python train.py --arch="efficientnet" --model="self-supervised image encoder" --dataset="photos with spoken descriptions (Open Images, Localized Narratives)" --train_examples=203450 --image_size=32 --crop_scale_min=0.2 --horizontal_flip=true --translate=0.06 --color_jitter=0.4 --method="vicreg" --norm="batchnorm" --hidden_act="relu" --channel_attention="se" --depths=[3, 3, 3] --kernel_size=3 --stem="deep" --expansion=4 --widths=[32, 56, 96] --projector_hidden=512 --projector_out=512 --projector_hidden_layers=1 --init="xavier_uniform" --residual_init="none" --optimizer="soap" --beta2=0.95 --learning_rate=0.0021 --beta1=0.9 --shampoo_beta=0.95 --eps=1e-08 --precondition_frequency=32 --max_precond_dim=1536 --merge_dims=true --one_sided=false --adamw_lr_other_params=0.0017 --max_steps=13400 --batch_size=256 --epochs=16.9 --lr_schedule="wsd_sqrt" --decay_fraction=0.4 --final_lr_fraction=0 --warmup_steps=400 --weight_decay=0.2 --adamw_weight_decay_other_params=0
Rows from block 6, named by matrix and row number. Each number is 128 + 24 x the weight over its row's rms, rounded and kept within 0 to 255. All counts start at 0. Numbers have three digits each. After the name is the row's rms in percent of the matrix's.
# fc1: squeeze-excite reduce (model.blocks.6.se.fc1.weight, 14x224), inputs 112-223
fc1.0 095:105121059137136102120099107131153139123129115097130118148194138140113150146158132164100130114096112127131156146119128097135125124172125138130123118117143133110121173142122151159142169099151138188141129168133131145096094156130176106144135103106132105139149096135114166104113150105128124157138132155119136153112102123174166138129172141162
fc1.1 109:120137122136181108126090107107126148124082124171178116163104102119163125128112126140133116111148163147139098157150131136074152161123096122139155157179140148162143100100107156153129137144169159133159147141126120113130150122128158126102131120112188124128164118119150135143132127098139138105095143151120114138090153135142102162123111096199
fc1.2 108:115125159126127125122205143099165127128122122114118128090118112131129119116168171145089157134135113160118116150147083166146119111159104149145153161113126124171143103113119070190113077115112108098067144132140150144123093135104097105122141128105130147115148107084137099164153128149156137166137119144144102102132106095129133157136127159132
fc1.3 105:088128090144152123136102125140166125156142110133229143172117123130099147157128133074119128167104122103163115181133132108134100120136111150125139162169143138131141103099158090151132127110156105182118123122134136092117114131092104143138129124086114152109164141163150127096122092187130133101140136142126151122127132119135101157141136119101
fc1.4 096:151119131137153098147085107140095116110123162103156147158184130139163125103139135096112114088157128150154078183133125132175094124113111156184177142116121146146199141094120109103145075161127138121125144137127142110126124129156155095112111131094168137150113101097112136127129143132130140118120098141156111127145163156156130161104155116056
fc1.5 093:106120127135151147117130093153099124137127159122110108129207137130074154134109142136120124148152118113147136182145149135101140146116161200152152129153118154071142146117133150134173110107100092112078168159145125137089064127135087130143132139095120149095133106132080140134117155105127190144162112127154125130121102141138159142101093118096
fc1.6 099:142145126117072105122165125116152140124114133124123140102168173158078100129143111096092143154132113089115129106155145103094128133143164134129156137155120108142157115126139191109164114151131127145155109132128153144129123149152074174133129088084128154119156153125114148138136124128130169159131102124157128081149105133120148151168133139207
fc1.7 104:142111093150153140126171164158124128122134078160127088097122137119131121095145145139114117123108160076115145163132120128118178132147100132105124137100133121090126124111116148108139095098148151103133072106151117143159138121130070120122131090133083106112107138125115104139153124127162115114137139127163121122128147144119103083122121102170
fc1.8 093:146112203138143127129086162110133142138124087142131149131113133125151148110155110127097128167097107144147107140108142132142121146142131116085085142187146128154118091141122155111136090151124147135144157157125133086115151149128114172135106155119110108129114136108116127155122152139144119120110148122121132111143131126163142090106171104165
fc1.9 099:130148122073108142133126107186111133132128188098133176112106160132098085140119135178140147160121148168144148092145150114105120148158126096114176154048121123139133131144172131105153155154126149095144121150126092144131129118133122084117126152126096135158146158111176099123113139134168137180123126108111129111165101105162110093093106131141
fc1.10 107:100111117141113131114071132128110138133086100125155101143124135121137097111095128173155150147176127132133125109142144131126109159145127115136142112103095148105148142157124177145132130109130121112110159117125120135111142130152141139106162140120152118121106137153141134118124082141111135174156112111139149153157132127115146124155133153161
fc1.11 082:102128229119085133129135128137130156132139189084121134165076136104105133143121108131131100125166112099115132124127142095078123129137129114095102151102146107129130100141130126114156098101132136180118078149116125099116102161112132161101147150152119102137128146161117181120094142126143098154101117109165136120104145076180103159113157131115
fc1.12 097:137132124135125131128104126100142127164118106096071088160176117127106140130089114096103119159088090136154182160158151160102148142139158185150118145103128136143118168115122134144101107115125111100125096163134115121150138124142130113133120106130124116157139122141169116093130165174145190152117127104147147132186124172095122103112143080125
fc1.13 109:101156110136132121128215120104115108137107147137132138133107132146101116128129103091115101135102123088111134096127126191158136135145108125127119094118100122138112153126137083109128147111120120142114102105127114126115137163111097156125138168131140087138145090121115134137105132139127141118130123115106111126154143111130142078170190156169