config = dict(
    model='self-supervised image encoder',
    dataset='photos with spoken descriptions (Open Images, Localized Narratives)',
    translate=0.06,
    activation='relu',
    kernel_size=3,
    projector_hidden_layers=1,
    init='xavier_uniform',
    adamw_lr_other_params=0.0017,
    steps=13400,
    batch_size=256,
    final_lr_fraction=0,
)
Rows from block 5 of a small self-supervised image encoder, named by matrix and row number. Rows with one number belong to one channel. Each number is 200 + 30 x the weight over its row's rms, rounded and kept within 0 to 999. All counts start at 0.
Before each channel's rows are labels from the 100 images, of 14848, where the channel reaches its highest value: "place" is the part of the image that holds the peak. Only what is clearly more common there than usual is listed. The data: photos with spoken descriptions (Open Images, Localized Narratives). In brackets: how many of the 100.
# convs0: expand pointwise conv (model.blocks.5.convs.0.weight, 224x56x1x1), inputs 0-55
# convs1: depthwise 3x3 conv (model.blocks.5.convs.1.weight, 224x1x3x3, trained with AdamW), a 3x3 kernel
# convs2: project pointwise conv (model.blocks.5.convs.2.weight, 56x224x1x1, transposed), outputs 0-55

place: top left (64)
convs0.39,207,189,219,223,218,175,166,171,197,218,186,191,216,253,168,225,212,175,208,261,185,185,186,256,218,218,251,198,205,176,127,176,185,256,203,154,212,180,156,212,218,186,193,123,232,232,224,200,175,219,182,210,191,213,168,145
convs1.39,195,144,184,188,202,193,205,266,210
convs2.39,210,225,185,244,253,227,239,231,170,199,194,185,151,181,211,230,167,171,203,213,246,198,190,177,187,185,148,161,179,188,192,199,223,240,205,229,230,175,247,165,231,211,172,215,182,146,209,245,239,174,223,235,252,179,169,254

place: bottom right (34)
convs0.115,164,171,164,206,191,186,229,178,168,167,208,217,157,208,189,178,211,245,186,242,160,245,160,166,210,178,180,200,171,220,271,179,242,208,292,233,207,209,200,212,187,222,221,190,176,207,194,272,186,248,206,182,213,198,181,191
convs1.115,194,182,186,182,173,189,254,243,240
convs2.115,214,189,236,182,185,180,178,185,170,269,193,208,213,201,199,180,142,229,198,193,242,173,222,173,168,244,191,152,187,245,250,235,229,242,165,196,177,202,141,219,219,156,172,230,220,258,179,212,197,162,209,224,152,217,187,190

place: bottom centre (26); top centre (25)
convs0.186,195,211,218,186,144,204,245,203,165,189,193,193,216,151,186,187,158,180,249,190,210,230,161,187,150,193,199,183,214,176,209,217,207,208,228,166,232,186,194,240,232,239,183,259,242,175,158,222,193,150,172,223,291,222,215,198
convs1.186,240,199,228,244,237,237,221,186,219
convs2.186,249,177,237,208,266,185,163,168,200,207,191,219,182,250,229,208,235,212,213,181,218,203,217,168,200,221,192,218,217,239,235,211,206,209,184,226,201,178,172,163,155,163,239,137,211,183,218,173,168,240,237,160,140,258,223,188

place: middle left (25)
convs0.157,184,192,187,242,200,151,177,243,217,188,156,212,209,169,187,189,182,205,174,156,182,170,227,219,224,208,199,150,199,207,186,262,154,165,216,232,170,182,166,205,169,165,171,153,260,214,212,182,196,222,184,163,197,180,169,117
convs1.157,213,237,217,189,202,185,156,159,152
convs2.157,210,194,219,153,192,162,171,249,165,236,237,241,186,216,144,250,235,248,185,179,173,185,197,215,180,239,197,138,208,219,177,205,202,179,203,189,191,182,248,240,170,267,178,258,179,158,199,224,212,224,215,217,223,179,202,208

place: bottom left (54)
convs0.107,199,189,200,194,137,150,297,213,196,197,213,168,198,249,188,199,195,206,186,192,168,187,274,196,194,154,233,221,201,162,188,227,219,197,223,251,152,210,191,215,223,159,189,210,155,246,236,214,239,191,222,210,180,188,207,208
convs1.107,187,209,204,195,280,212,175,216,181
convs2.107,219,178,163,219,176,195,212,162,168,189,201,198,182,211,229,188,185,207,274,176,182,179,215,223,214,197,213,312,217,227,228,218,222,205,226,173,156,181,224,243,249,181,189,199,219,166,230,178,260,184,216,179,193,151,216,226

place: bottom centre (31)
convs0.9,167,201,215,215,234,212,233,205,194,198,210,151,128,197,187,195,200,241,169,245,232,238,194,135,217,187,249,234,209,196,208,173,177,195,185,194,212,200,188,204,175,242,186,203,187,220,227,238,257,176,245,209,232,113,164,206
convs1.9,220,263,238,204,222,196,198,159,194
convs2.9,196,198,259,205,211,191,174,179,199,158,145,208,234,202,212,174,229,164,172,205,232,228,162,144,193,247,228,203,187,171,140,209,204,211,189,189,196,172,149,178,219,172,187,164,164,149,190,212,211,255,163,189,243,232,226,250

place: bottom right (32)
convs0.158,191,189,151,149,204,228,213,190,227,162,248,178,206,153,144,186,163,188,182,235,172,203,198,215,224,166,159,196,196,266,191,205,191,166,248,192,213,202,283,172,199,162,197,223,192,230,223,197,215,190,140,188,223,234,225,185
convs1.158,192,176,195,243,238,260,186,182,195
convs2.158,192,218,215,207,189,237,216,193,186,255,167,225,131,190,204,193,141,242,219,191,242,222,184,190,216,183,166,197,228,222,222,215,179,212,261,220,182,201,215,226,204,131,225,236,227,247,167,212,201,254,210,151,156,234,177,182

place: top centre (39)
convs0.50,172,184,234,197,169,201,178,194,254,222,207,276,226,230,186,210,233,231,181,205,182,223,300,175,158,200,192,175,150,224,186,208,209,212,202,230,220,205,217,204,197,128,195,182,157,201,246,173,156,215,185,218,181,217,221,216
convs1.50,224,185,222,232,153,233,229,179,235
convs2.50,243,248,203,191,194,206,151,194,205,186,213,220,177,186,183,234,272,172,255,214,209,214,197,255,159,246,224,212,222,186,248,255,236,181,167,197,162,166,187,168,218,219,235,202,203,197,250,185,207,194,163,239,223,214,221,249

place: top right (39)
convs0.188,156,217,193,183,196,203,170,198,224,153,250,171,231,212,193,167,223,241,218,245,152,222,230,235,247,205,252,184,175,176,178,232,173,195,223,199,205,196,273,254,230,216,138,216,218,199,162,227,238,192,204,192,228,178,167,209
convs1.188,166,156,238,221,209,194,198,245,169
convs2.188,182,224,191,164,214,273,173,200,211,205,193,236,181,205,228,221,247,237,153,245,215,218,214,266,222,208,199,196,205,208,189,270,222,194,257,165,224,203,238,226,244,227,182,200,236,159,187,222,232,158,222,191,242,206,192,176

place: centre (56)
convs0.196,228,229,219,195,199,212,235,185,228,234,215,178,162,189,159,181,119,215,205,197,250,170,205,207,210,162,208,165,220,222,184,269,203,204,226,185,170,175,200,201,206,274,177,226,217,229,195,205,193,192,282,230,174,227,174,162
convs1.196,211,259,226,205,173,206,238,218,236
convs2.196,172,193,166,225,193,160,164,226,238,139,235,147,260,184,211,229,194,180,190,205,209,206,205,176,147,206,202,202,162,126,159,185,192,129,210,209,215,202,195,192,212,200,207,153,215,213,215,187,201,173,153,235,223,157,163,228

place: middle right (50)
convs0.131,202,160,186,194,177,222,185,220,156,186,193,168,192,179,231,239,212,238,213,164,182,216,190,176,160,219,217,189,148,248,186,226,166,177,177,189,225,166,245,225,214,222,196,198,207,152,153,190,204,148,251,201,218,283,229,149
convs1.131,210,246,204,221,255,218,196,232,167
convs2.131,239,185,234,206,241,223,243,193,205,223,190,218,179,205,193,199,187,206,183,181,203,265,220,215,277,192,192,238,278,179,178,208,209,218,169,186,156,191,195,226,248,219,197,153,198,191,232,165,185,281,184,191,182,235,182,233

place: top left (40)
convs0.102,156,150,226,116,212,187,221,174,208,217,225,241,227,200,170,218,234,237,160,217,206,189,150,164,189,210,221,195,133,224,243,185,162,206,231,185,203,276,169,183,206,197,209,187,230,206,168,182,186,202,182,191,165,237,211,182
convs1.102,236,200,161,153,191,253,189,199,210
convs2.102,163,175,223,189,204,197,156,222,233,253,167,265,234,195,153,227,172,250,143,206,232,190,231,187,169,190,247,226,179,223,221,168,191,236,160,233,230,194,195,209,202,166,257,162,191,197,244,173,219,195,176,197,176,216,177,171

place: centre (26)
convs0.64,164,231,144,202,227,163,237,166,214,218,245,156,174,208,212,203,215,200,227,188,199,221,229,250,243,193,208,171,199,184,170,153,213,154,203,208,163,186,210,194,109,265,209,181,216,229,188,247,184,222,220,184,190,216,213,238
convs1.64,210,182,212,246,149,252,205,187,205
convs2.64,197,222,187,218,176,196,203,221,214,177,139,200,227,213,198,284,252,173,201,194,173,217,209,139,242,181,216,180,161,242,140,210,180,185,242,153,228,216,216,229,151,200,175,159,224,195,231,180,161,193,204,191,149,193,196,182

place: top right (57)
convs0.45,186,214,161,184,161,232,207,195,217,163,173,192,226,205,233,173,208,212,166,222,193,148,214,210,266,231,189,167,209,185,181,172,210,170,216,204,215,182,173,252,234,249,167,252,173,168,171,253,191,149,174,181,250,217,201,258
convs1.45,203,228,213,233,237,253,224,214,233
convs2.45,232,228,210,201,170,189,232,185,186,178,201,260,247,198,201,162,213,254,183,172,164,227,138,239,275,181,228,196,250,160,176,203,185,219,172,182,259,231,215,179,204,211,210,213,164,181,180,184,218,234,187,234,182,226,190,240

place: top left (95)
convs0.12,194,186,223,175,226,198,210,180,191,199,164,155,154,227,200,230,133,250,183,201,208,158,160,221,175,228,185,176,198,171,191,246,187,220,249,176,220,175,185,216,218,197,179,172,162,208,205,260,133,160,172,140,240,193,192,219
convs1.12,196,191,198,114,203,220,211,209,207
convs2.12,183,206,181,217,231,141,223,216,189,271,189,150,162,168,176,239,179,247,171,196,212,177,205,211,217,175,192,201,192,250,122,274,228,177,223,165,209,172,203,200,173,255,196,212,215,184,176,186,221,203,240,192,187,178,172,201

place: top centre (33)
convs0.4,199,147,205,147,264,159,187,197,187,166,155,163,220,190,217,213,184,192,190,210,189,206,174,253,250,193,162,185,204,242,233,200,247,168,234,211,197,181,209,238,153,183,193,183,288,217,204,225,203,198,187,205,248,216,177,171
convs1.4,198,205,213,154,159,142,213,212,221
convs2.4,158,194,187,157,199,238,190,239,209,185,178,172,224,178,262,287,205,151,194,175,181,227,189,224,192,210,175,169,196,239,215,201,166,230,211,176,177,219,202,248,221,171,215,165,179,130,162,196,211,216,201,224,198,143,189,235

place: bottom centre (27)
convs0.20,200,150,237,217,164,225,221,158,208,195,175,160,237,236,206,241,199,162,233,197,187,270,146,199,169,243,187,199,234,229,241,217,217,216,206,229,195,187,217,179,183,188,193,176,156,168,188,188,210,194,283,248,187,224,231,180
convs1.20,204,207,204,210,287,210,208,216,205
convs2.20,235,205,189,216,187,186,210,239,159,200,230,279,150,227,233,172,193,202,235,186,160,226,211,250,275,203,163,232,251,179,220,178,206,198,164,190,193,183,168,186,228,217,212,212,174,205,156,216,231,218,136,192,178,216,185,231

place: bottom left (35)
convs0.32,147,230,216,230,200,185,236,206,196,214,211,188,209,260,201,214,185,218,191,155,233,222,194,234,188,194,201,170,188,209,154,216,203,146,184,125,212,264,201,158,223,187,161,235,141,216,223,160,267,189,201,173,183,195,224,215
convs1.32,175,191,174,252,224,253,183,192,183
convs2.32,196,176,171,177,163,155,143,242,219,174,230,163,208,140,141,179,223,181,158,239,159,156,204,185,175,200,209,190,150,177,166,197,164,248,210,222,191,210,262,219,191,237,199,215,231,210,175,237,197,192,223,196,214,195,162,175

place: top left (46)
convs0.86,174,222,179,202,214,183,187,208,251,257,198,272,189,157,191,193,169,217,177,195,236,225,227,201,195,215,234,177,278,198,207,206,215,192,200,204,209,240,248,161,217,206,174,218,196,165,236,205,201,278,184,196,187,203,273,229
convs1.86,165,179,163,150,198,158,183,181,191
convs2.86,235,212,195,200,204,223,202,164,157,213,229,251,221,230,199,168,223,173,188,193,219,241,263,222,256,210,129,177,213,211,235,214,207,155,196,208,281,194,146,164,192,207,224,220,197,174,194,199,187,184,154,228,195,213,197,253

place: centre (36)
convs0.106,196,201,201,223,225,166,237,128,243,216,260,205,144,267,131,192,226,187,200,177,200,164,230,174,187,194,178,186,201,232,224,183,219,178,224,211,193,181,179,229,180,202,160,248,175,242,192,177,209,211,238,180,167,184,169,159
convs1.106,218,257,211,220,217,207,206,251,231
convs2.106,227,232,114,170,212,182,182,194,169,173,203,169,231,187,182,177,168,212,205,210,161,184,204,243,204,175,223,238,235,242,215,191,238,184,170,199,178,200,169,260,200,218,186,185,219,173,191,204,214,168,153,290,206,205,153,228

place: middle right (41); middle left (29)
convs0.114,266,209,178,210,182,189,205,269,198,167,186,221,253,152,208,205,256,233,185,185,159,202,193,193,211,246,187,205,184,186,165,212,192,140,261,169,234,178,179,182,194,163,202,167,171,204,254,217,171,194,189,185,180,245,182,167
convs1.114,205,280,203,192,194,194,221,228,216
convs2.114,183,144,251,190,205,215,208,182,172,181,192,204,184,267,111,233,223,207,190,162,232,170,166,200,180,222,201,232,200,216,153,235,212,205,176,240,204,192,196,215,236,192,197,174,180,154,207,193,264,183,152,164,160,199,203,230

place: centre (52)
convs0.3,195,224,198,251,217,235,227,225,205,201,232,207,194,168,153,203,221,173,206,187,178,185,240,203,294,188,210,162,208,163,195,245,252,224,219,175,128,208,177,229,149,252,188,233,171,210,188,186,189,166,220,188,197,203,179,167
convs1.3,224,232,228,219,173,221,246,225,238
convs2.3,193,191,149,165,175,215,155,207,182,228,207,193,234,193,197,216,238,262,191,235,154,176,265,165,153,183,191,157,162,170,193,190,146,192,218,216,252,215,163,182,237,182,200,215,186,231,191,201,241,193,270,179,220,216,199,209

place: bottom centre (46)
convs0.53,215,197,218,232,152,131,198,156,199,206,246,177,166,191,226,208,141,168,189,221,147,220,159,145,220,230,211,201,192,220,194,226,195,182,218,192,168,256,229,168,170,231,148,168,230,209,199,235,213,213,218,154,192,197,157,210
convs1.53,196,206,208,243,252,250,177,193,182
convs2.53,209,149,214,157,139,232,219,164,215,162,219,217,162,243,261,226,224,156,248,214,183,208,158,173,188,181,224,182,219,220,212,186,164,188,209,194,215,241,196,191,230,154,205,177,193,207,164,184,200,216,242,253,216,191,269,184

place: centre (30)
convs0.0,216,229,207,208,217,173,227,205,163,310,210,143,176,200,162,236,197,248,182,192,229,155,177,221,237,234,243,204,181,197,156,186,171,199,183,199,179,162,153,230,183,227,168,201,199,172,220,193,191,161,216,197,181,165,230,192
convs1.0,213,189,203,211,182,220,257,229,254
convs2.0,176,256,234,189,194,135,195,200,229,116,156,209,217,150,239,173,222,210,201,177,167,228,230,205,168,171,223,197,216,185,253,250,209,175,204,185,202,169,230,190,196,194,233,199,225,222,188,190,180,155,162,224,250,172,168,194

place: centre (26)
convs0.40,177,238,239,196,247,147,199,195,209,192,208,155,215,218,214,273,183,198,201,225,188,226,204,212,248,182,188,180,164,181,256,184,244,175,225,227,188,172,181,207,185,186,213,191,285,206,184,264,239,212,217,218,221,183,173,246
convs1.40,158,182,147,217,227,216,205,241,212
convs2.40,204,169,198,157,205,244,187,197,224,146,189,170,186,138,209,284,244,177,265,137,155,207,221,209,219,215,177,201,211,203,201,208,182,198,186,184,225,174,185,225,139,211,196,191,153,191,174,218,238,227,194,208,211,168,239,189

place: middle right (31); middle left (26)
convs0.74,263,228,128,209,213,177,206,213,198,194,200,259,231,162,219,173,211,248,243,192,194,190,202,181,249,264,238,238,175,174,189,169,189,209,209,201,224,171,192,182,192,174,162,189,197,207,166,176,255,188,224,195,243,231,147,181
convs1.74,188,266,193,214,158,207,197,238,199
convs2.74,208,145,195,239,245,182,165,210,205,172,240,220,185,201,148,184,176,144,240,178,211,187,180,194,244,270,180,235,223,251,218,199,195,232,201,183,190,193,237,201,196,214,185,210,219,161,220,198,210,170,180,165,173,261,134,224

place: top left (36)
convs0.48,149,242,180,241,185,181,215,176,220,230,225,198,231,189,231,216,150,231,163,253,220,201,174,258,180,255,153,191,173,225,213,193,187,239,184,181,195,204,184,202,234,191,200,198,221,216,181,201,175,158,261,168,160,197,273,198
convs1.48,168,228,198,152,190,249,171,223,208
convs2.48,177,195,242,197,157,206,186,205,247,205,181,185,149,255,206,197,200,190,224,170,270,162,213,200,219,240,208,256,169,229,226,205,219,198,189,218,179,186,234,228,230,230,212,134,143,204,186,239,185,231,189,160,211,156,226,163

place: middle right (29)
convs0.109,210,179,266,244,188,199,179,241,213,186,176,158,170,241,211,200,226,195,186,158,174,157,228,231,159,170,241,162,161,217,194,226,205,163,185,197,228,222,217,226,178,179,240,249,173,217,190,227,180,164,209,256,221,208,234,140
convs1.109,181,232,195,188,217,190,191,278,206
convs2.109,224,157,222,273,137,214,207,197,177,191,232,233,183,209,179,227,221,214,224,142,143,173,210,215,200,249,170,247,250,231,180,168,196,236,187,176,198,206,214,208,253,180,212,234,237,192,202,200,246,168,193,212,228,239,180,191

place: top left (44)
convs0.174,182,222,221,223,212,258,164,208,232,172,165,168,193,214,185,201,189,150,251,158,194,157,158,186,174,175,233,193,158,244,209,249,187,155,225,218,173,184,175,202,261,174,193,173,203,188,242,219,234,191,142,205,211,147,194,200
convs1.174,191,172,214,150,193,249,178,236,216
convs2.174,196,173,175,239,239,219,179,191,267,193,179,195,214,225,225,212,150,180,181,213,226,176,169,184,222,155,250,181,175,275,170,181,216,206,177,173,176,170,204,169,157,166,215,217,213,207,158,191,191,248,233,275,223,199,191,223

place: bottom left (33)
convs0.100,207,228,164,194,205,175,207,238,229,215,206,214,179,203,227,280,190,216,141,174,236,172,216,257,188,251,128,176,190,207,187,164,223,209,238,251,225,224,216,222,197,217,212,213,168,205,171,210,194,238,246,223,171,178,230,238
convs1.100,191,210,192,126,224,239,188,191,206
convs2.100,238,204,219,189,164,202,185,221,242,223,189,228,210,190,185,228,184,221,219,219,167,211,245,241,212,163,216,239,169,251,206,226,222,163,133,133,256,190,189,185,179,218,227,214,204,246,239,165,182,190,257,220,235,184,221,235

place: top centre (31)
convs0.153,175,213,189,189,210,261,213,177,138,157,220,165,200,211,163,193,208,152,184,129,200,176,179,251,234,172,158,209,221,172,212,208,181,213,244,167,174,193,219,182,259,173,234,265,196,153,182,217,227,208,186,175,217,184,209,205
convs1.153,192,191,191,220,242,234,204,266,211
convs2.153,225,178,234,210,209,184,239,207,205,187,184,186,179,227,227,193,201,215,226,222,172,235,154,160,207,130,235,242,213,128,158,207,177,220,221,246,218,248,172,178,217,181,147,149,204,223,228,210,195,211,205,169,221,155,248,229

place: bottom centre (37)
convs0.127,177,165,167,146,265,190,190,206,178,178,235,273,204,226,224,214,235,205,178,190,226,213,207,207,214,224,182,216,146,173,145,202,230,156,170,233,218,165,212,216,188,177,215,246,185,199,214,175,189,235,181,228,164,147,193,147
convs1.127,217,251,213,166,186,173,189,151,180
convs2.127,215,144,227,210,182,174,188,204,193,146,163,205,191,209,185,197,252,241,208,177,176,224,208,159,181,251,201,141,248,181,218,137,168,199,176,191,255,195,161,205,182,199,156,158,211,186,187,203,224,170,244,212,243,179,235,234

place: top right (33)
convs0.222,134,174,202,199,169,230,173,228,185,237,234,230,181,176,181,216,228,219,175,172,174,187,249,201,143,221,185,192,142,254,199,211,194,167,161,242,238,210,212,188,185,193,152,190,146,237,192,177,206,177,187,199,195,169,226,268
convs1.222,186,189,177,243,161,259,195,187,188
convs2.222,251,239,164,240,197,231,178,233,250,240,217,237,141,210,167,208,183,222,244,186,257,220,209,229,172,223,222,227,208,206,246,194,227,188,187,253,167,199,214,187,202,224,197,248,193,238,167,219,196,192,230,256,184,236,171,223

place: top right (42)
convs0.97,161,230,234,206,161,208,158,163,209,138,152,170,229,168,242,185,186,247,151,158,227,185,202,211,181,223,232,124,156,217,185,210,172,212,226,198,230,197,188,205,184,227,211,243,212,206,204,184,241,206,215,235,212,172,161,162
convs1.97,184,223,184,215,280,210,195,216,187
convs2.97,221,198,217,246,225,219,172,185,194,196,225,213,225,204,192,217,183,216,229,234,185,176,228,185,244,183,235,217,175,247,197,229,210,249,230,214,162,210,168,320,179,145,209,141,181,198,221,164,224,225,197,230,206,199,220,196

place: top left (52)
convs0.54,202,155,232,198,207,234,170,176,210,218,150,175,225,194,202,211,165,157,226,207,224,134,228,232,193,213,237,193,197,194,202,145,176,217,232,190,245,173,155,210,221,173,238,214,175,236,270,159,177,164,174,201,192,152,185,154
convs1.54,190,217,180,255,205,144,215,176,179
convs2.54,179,195,197,231,179,200,239,215,234,126,214,166,238,216,230,264,202,214,194,213,138,187,221,211,172,194,234,164,221,199,199,227,224,174,148,200,197,230,162,165,213,201,170,218,200,190,191,197,241,263,265,255,174,205,189,199

place: bottom centre (34); bottom right (33)
convs0.108,201,216,154,253,186,132,244,244,227,166,222,192,162,240,227,183,266,220,155,190,204,214,199,188,226,174,223,230,181,165,213,243,198,194,198,223,212,188,192,228,137,163,239,201,198,187,216,182,220,165,176,248,173,209,170,229
convs1.108,228,261,231,187,202,187,190,159,178
convs2.108,192,219,206,238,200,190,276,188,161,233,208,177,192,174,182,246,198,221,235,163,186,196,177,150,197,225,187,186,204,201,191,217,174,205,182,210,201,207,243,198,218,207,167,209,203,185,231,282,160,167,242,297,165,179,187,217

place: bottom left (32)
convs0.35,211,180,172,231,193,155,199,203,175,162,217,184,181,147,226,187,202,161,231,147,234,142,223,196,209,223,201,207,219,238,170,247,226,196,226,202,230,191,216,247,180,286,177,188,184,169,201,238,213,226,227,226,219,184,147,242
convs1.35,224,182,157,218,177,157,205,160,168
convs2.35,187,177,202,209,222,197,163,199,182,224,215,184,183,193,171,197,251,213,177,217,210,165,225,165,217,190,236,250,172,195,186,198,222,179,223,180,235,137,232,254,209,211,161,192,164,230,266,184,291,207,231,249,189,176,233,207

place: centre (39)
convs0.190,159,199,171,206,239,164,213,227,239,247,232,212,143,186,176,158,184,186,167,247,152,252,185,262,190,205,166,160,193,195,172,234,193,184,227,230,153,214,212,161,156,196,208,217,184,189,257,185,208,175,202,223,231,185,202,165
convs1.190,235,179,200,239,231,191,243,236,228
convs2.190,187,195,200,233,174,198,153,152,202,184,187,210,142,210,186,185,126,156,193,254,199,163,214,219,194,190,190,208,200,117,218,202,187,224,232,201,251,217,196,227,163,171,228,152,245,212,205,203,216,197,161,158,173,226,241,186

place: centre (35)
convs0.56,194,202,264,160,173,161,187,231,266,204,201,205,185,171,183,201,156,176,177,239,244,205,191,203,189,194,163,193,220,210,196,215,164,236,214,261,180,222,192,178,140,168,197,244,169,173,194,189,164,273,154,215,225,216,197,222
convs1.56,228,237,236,217,182,227,240,223,233
convs2.56,240,202,232,224,204,243,233,127,141,209,156,185,180,208,187,237,207,202,179,183,202,208,194,243,233,196,247,219,250,221,208,217,245,221,227,156,173,189,201,126,208,211,215,175,190,200,200,195,200,216,215,194,175,226,279,227

place: middle right (32)
convs0.112,239,189,205,212,174,121,183,190,251,182,245,181,169,193,189,205,246,197,203,213,222,218,226,230,194,195,210,231,182,192,183,203,168,119,207,159,177,200,184,206,190,189,273,164,209,188,243,180,174,173,233,206,166,131,188,197
convs1.112,221,192,154,238,197,165,232,197,158
convs2.112,229,180,209,176,215,248,203,269,151,186,184,223,236,205,202,190,263,200,232,186,226,184,194,200,213,144,201,239,197,193,124,205,189,204,162,196,206,255,234,163,254,182,168,217,193,234,251,189,192,205,164,171,194,180,231,184

place: top right (46); top left (38)
convs0.113,206,194,199,197,180,169,243,228,205,200,221,191,215,184,174,160,191,172,215,186,139,224,235,194,286,212,193,202,178,174,207,225,173,145,158,225,224,209,149,213,189,219,174,227,224,183,247,262,143,189,176,203,238,215,250,183
convs1.113,183,147,170,224,209,233,190,248,203
convs2.113,219,214,213,180,233,195,213,152,226,184,262,249,133,202,190,177,178,203,198,257,196,229,184,207,182,185,192,218,246,151,253,194,181,218,221,200,246,232,189,185,206,212,178,196,226,197,166,193,253,144,277,209,212,174,193,218

place: bottom centre (37)
convs0.8,197,151,201,210,258,150,134,200,174,227,177,201,173,164,186,214,163,218,213,223,212,232,223,185,210,241,174,161,171,158,195,213,175,183,197,250,199,207,227,267,187,209,191,216,222,249,151,150,179,149,193,193,179,183,225,176
convs1.8,211,230,216,232,221,231,176,148,166
convs2.8,239,188,199,208,216,211,166,197,140,205,221,211,236,224,203,226,176,234,176,143,190,197,178,195,227,211,181,112,249,186,228,202,147,182,193,232,146,185,189,206,204,215,224,185,176,185,194,197,169,145,200,211,230,119,227,213

place: top left (39)
convs0.91,200,200,163,159,228,197,213,224,227,232,177,177,169,230,184,162,215,189,227,176,145,211,247,148,206,162,228,192,193,286,224,245,142,197,207,211,167,207,166,163,182,182,197,179,205,239,185,207,225,200,162,234,256,188,188,223
convs1.91,204,197,195,145,187,267,192,215,193
convs2.91,202,191,199,211,197,233,237,199,195,205,187,203,206,228,191,208,203,247,203,222,228,171,268,191,193,238,135,258,159,200,241,231,216,157,146,194,167,172,204,164,208,207,274,180,197,199,210,205,245,183,205,155,178,170,262,190

place: bottom centre (27)
convs0.83,206,149,262,218,226,144,202,209,207,248,197,222,210,242,227,247,171,232,215,221,154,211,178,170,200,198,187,211,191,180,207,221,178,210,193,270,211,196,186,192,162,157,108,215,188,211,183,180,184,193,180,174,248,166,229,201
convs1.83,210,202,218,172,163,164,224,252,230
convs2.83,225,192,214,196,234,180,169,177,169,278,187,226,194,220,214,236,205,220,223,217,189,230,171,178,253,221,175,214,209,202,220,217,193,208,211,269,188,186,188,189,199,198,91,254,226,214,207,165,161,201,212,212,219,166,243,226

place: bottom right (35)
convs0.61,183,202,205,168,177,194,208,216,226,205,197,210,145,252,134,205,211,220,198,206,268,244,163,211,236,268,207,196,204,183,184,224,260,182,191,200,232,196,212,191,215,173,176,192,149,225,183,198,199,227,231,206,201,127,193,138
convs1.61,180,220,218,226,261,175,195,241,217
convs2.61,178,221,205,246,190,170,211,256,201,189,214,200,180,204,149,212,210,186,240,216,117,183,217,226,200,191,219,138,227,263,169,160,171,230,207,207,195,140,183,221,200,246,212,213,184,192,252,251,216,201,193,167,202,240,213,180

place: top left (45)
convs0.138,205,180,242,195,169,224,190,202,191,188,223,177,251,222,193,236,214,222,106,188,197,147,213,199,217,219,181,215,239,191,185,208,202,192,257,160,168,190,170,154,200,216,228,155,164,241,191,166,255,170,257,183,197,168,210,192
convs1.138,226,174,167,171,246,242,193,227,186
convs2.138,228,195,175,150,248,195,174,197,184,216,185,203,266,183,177,174,241,247,197,203,160,173,146,218,155,188,160,213,221,195,206,194,202,254,172,230,196,197,137,195,194,181,226,224,221,223,215,184,247,180,250,172,244,174,166,160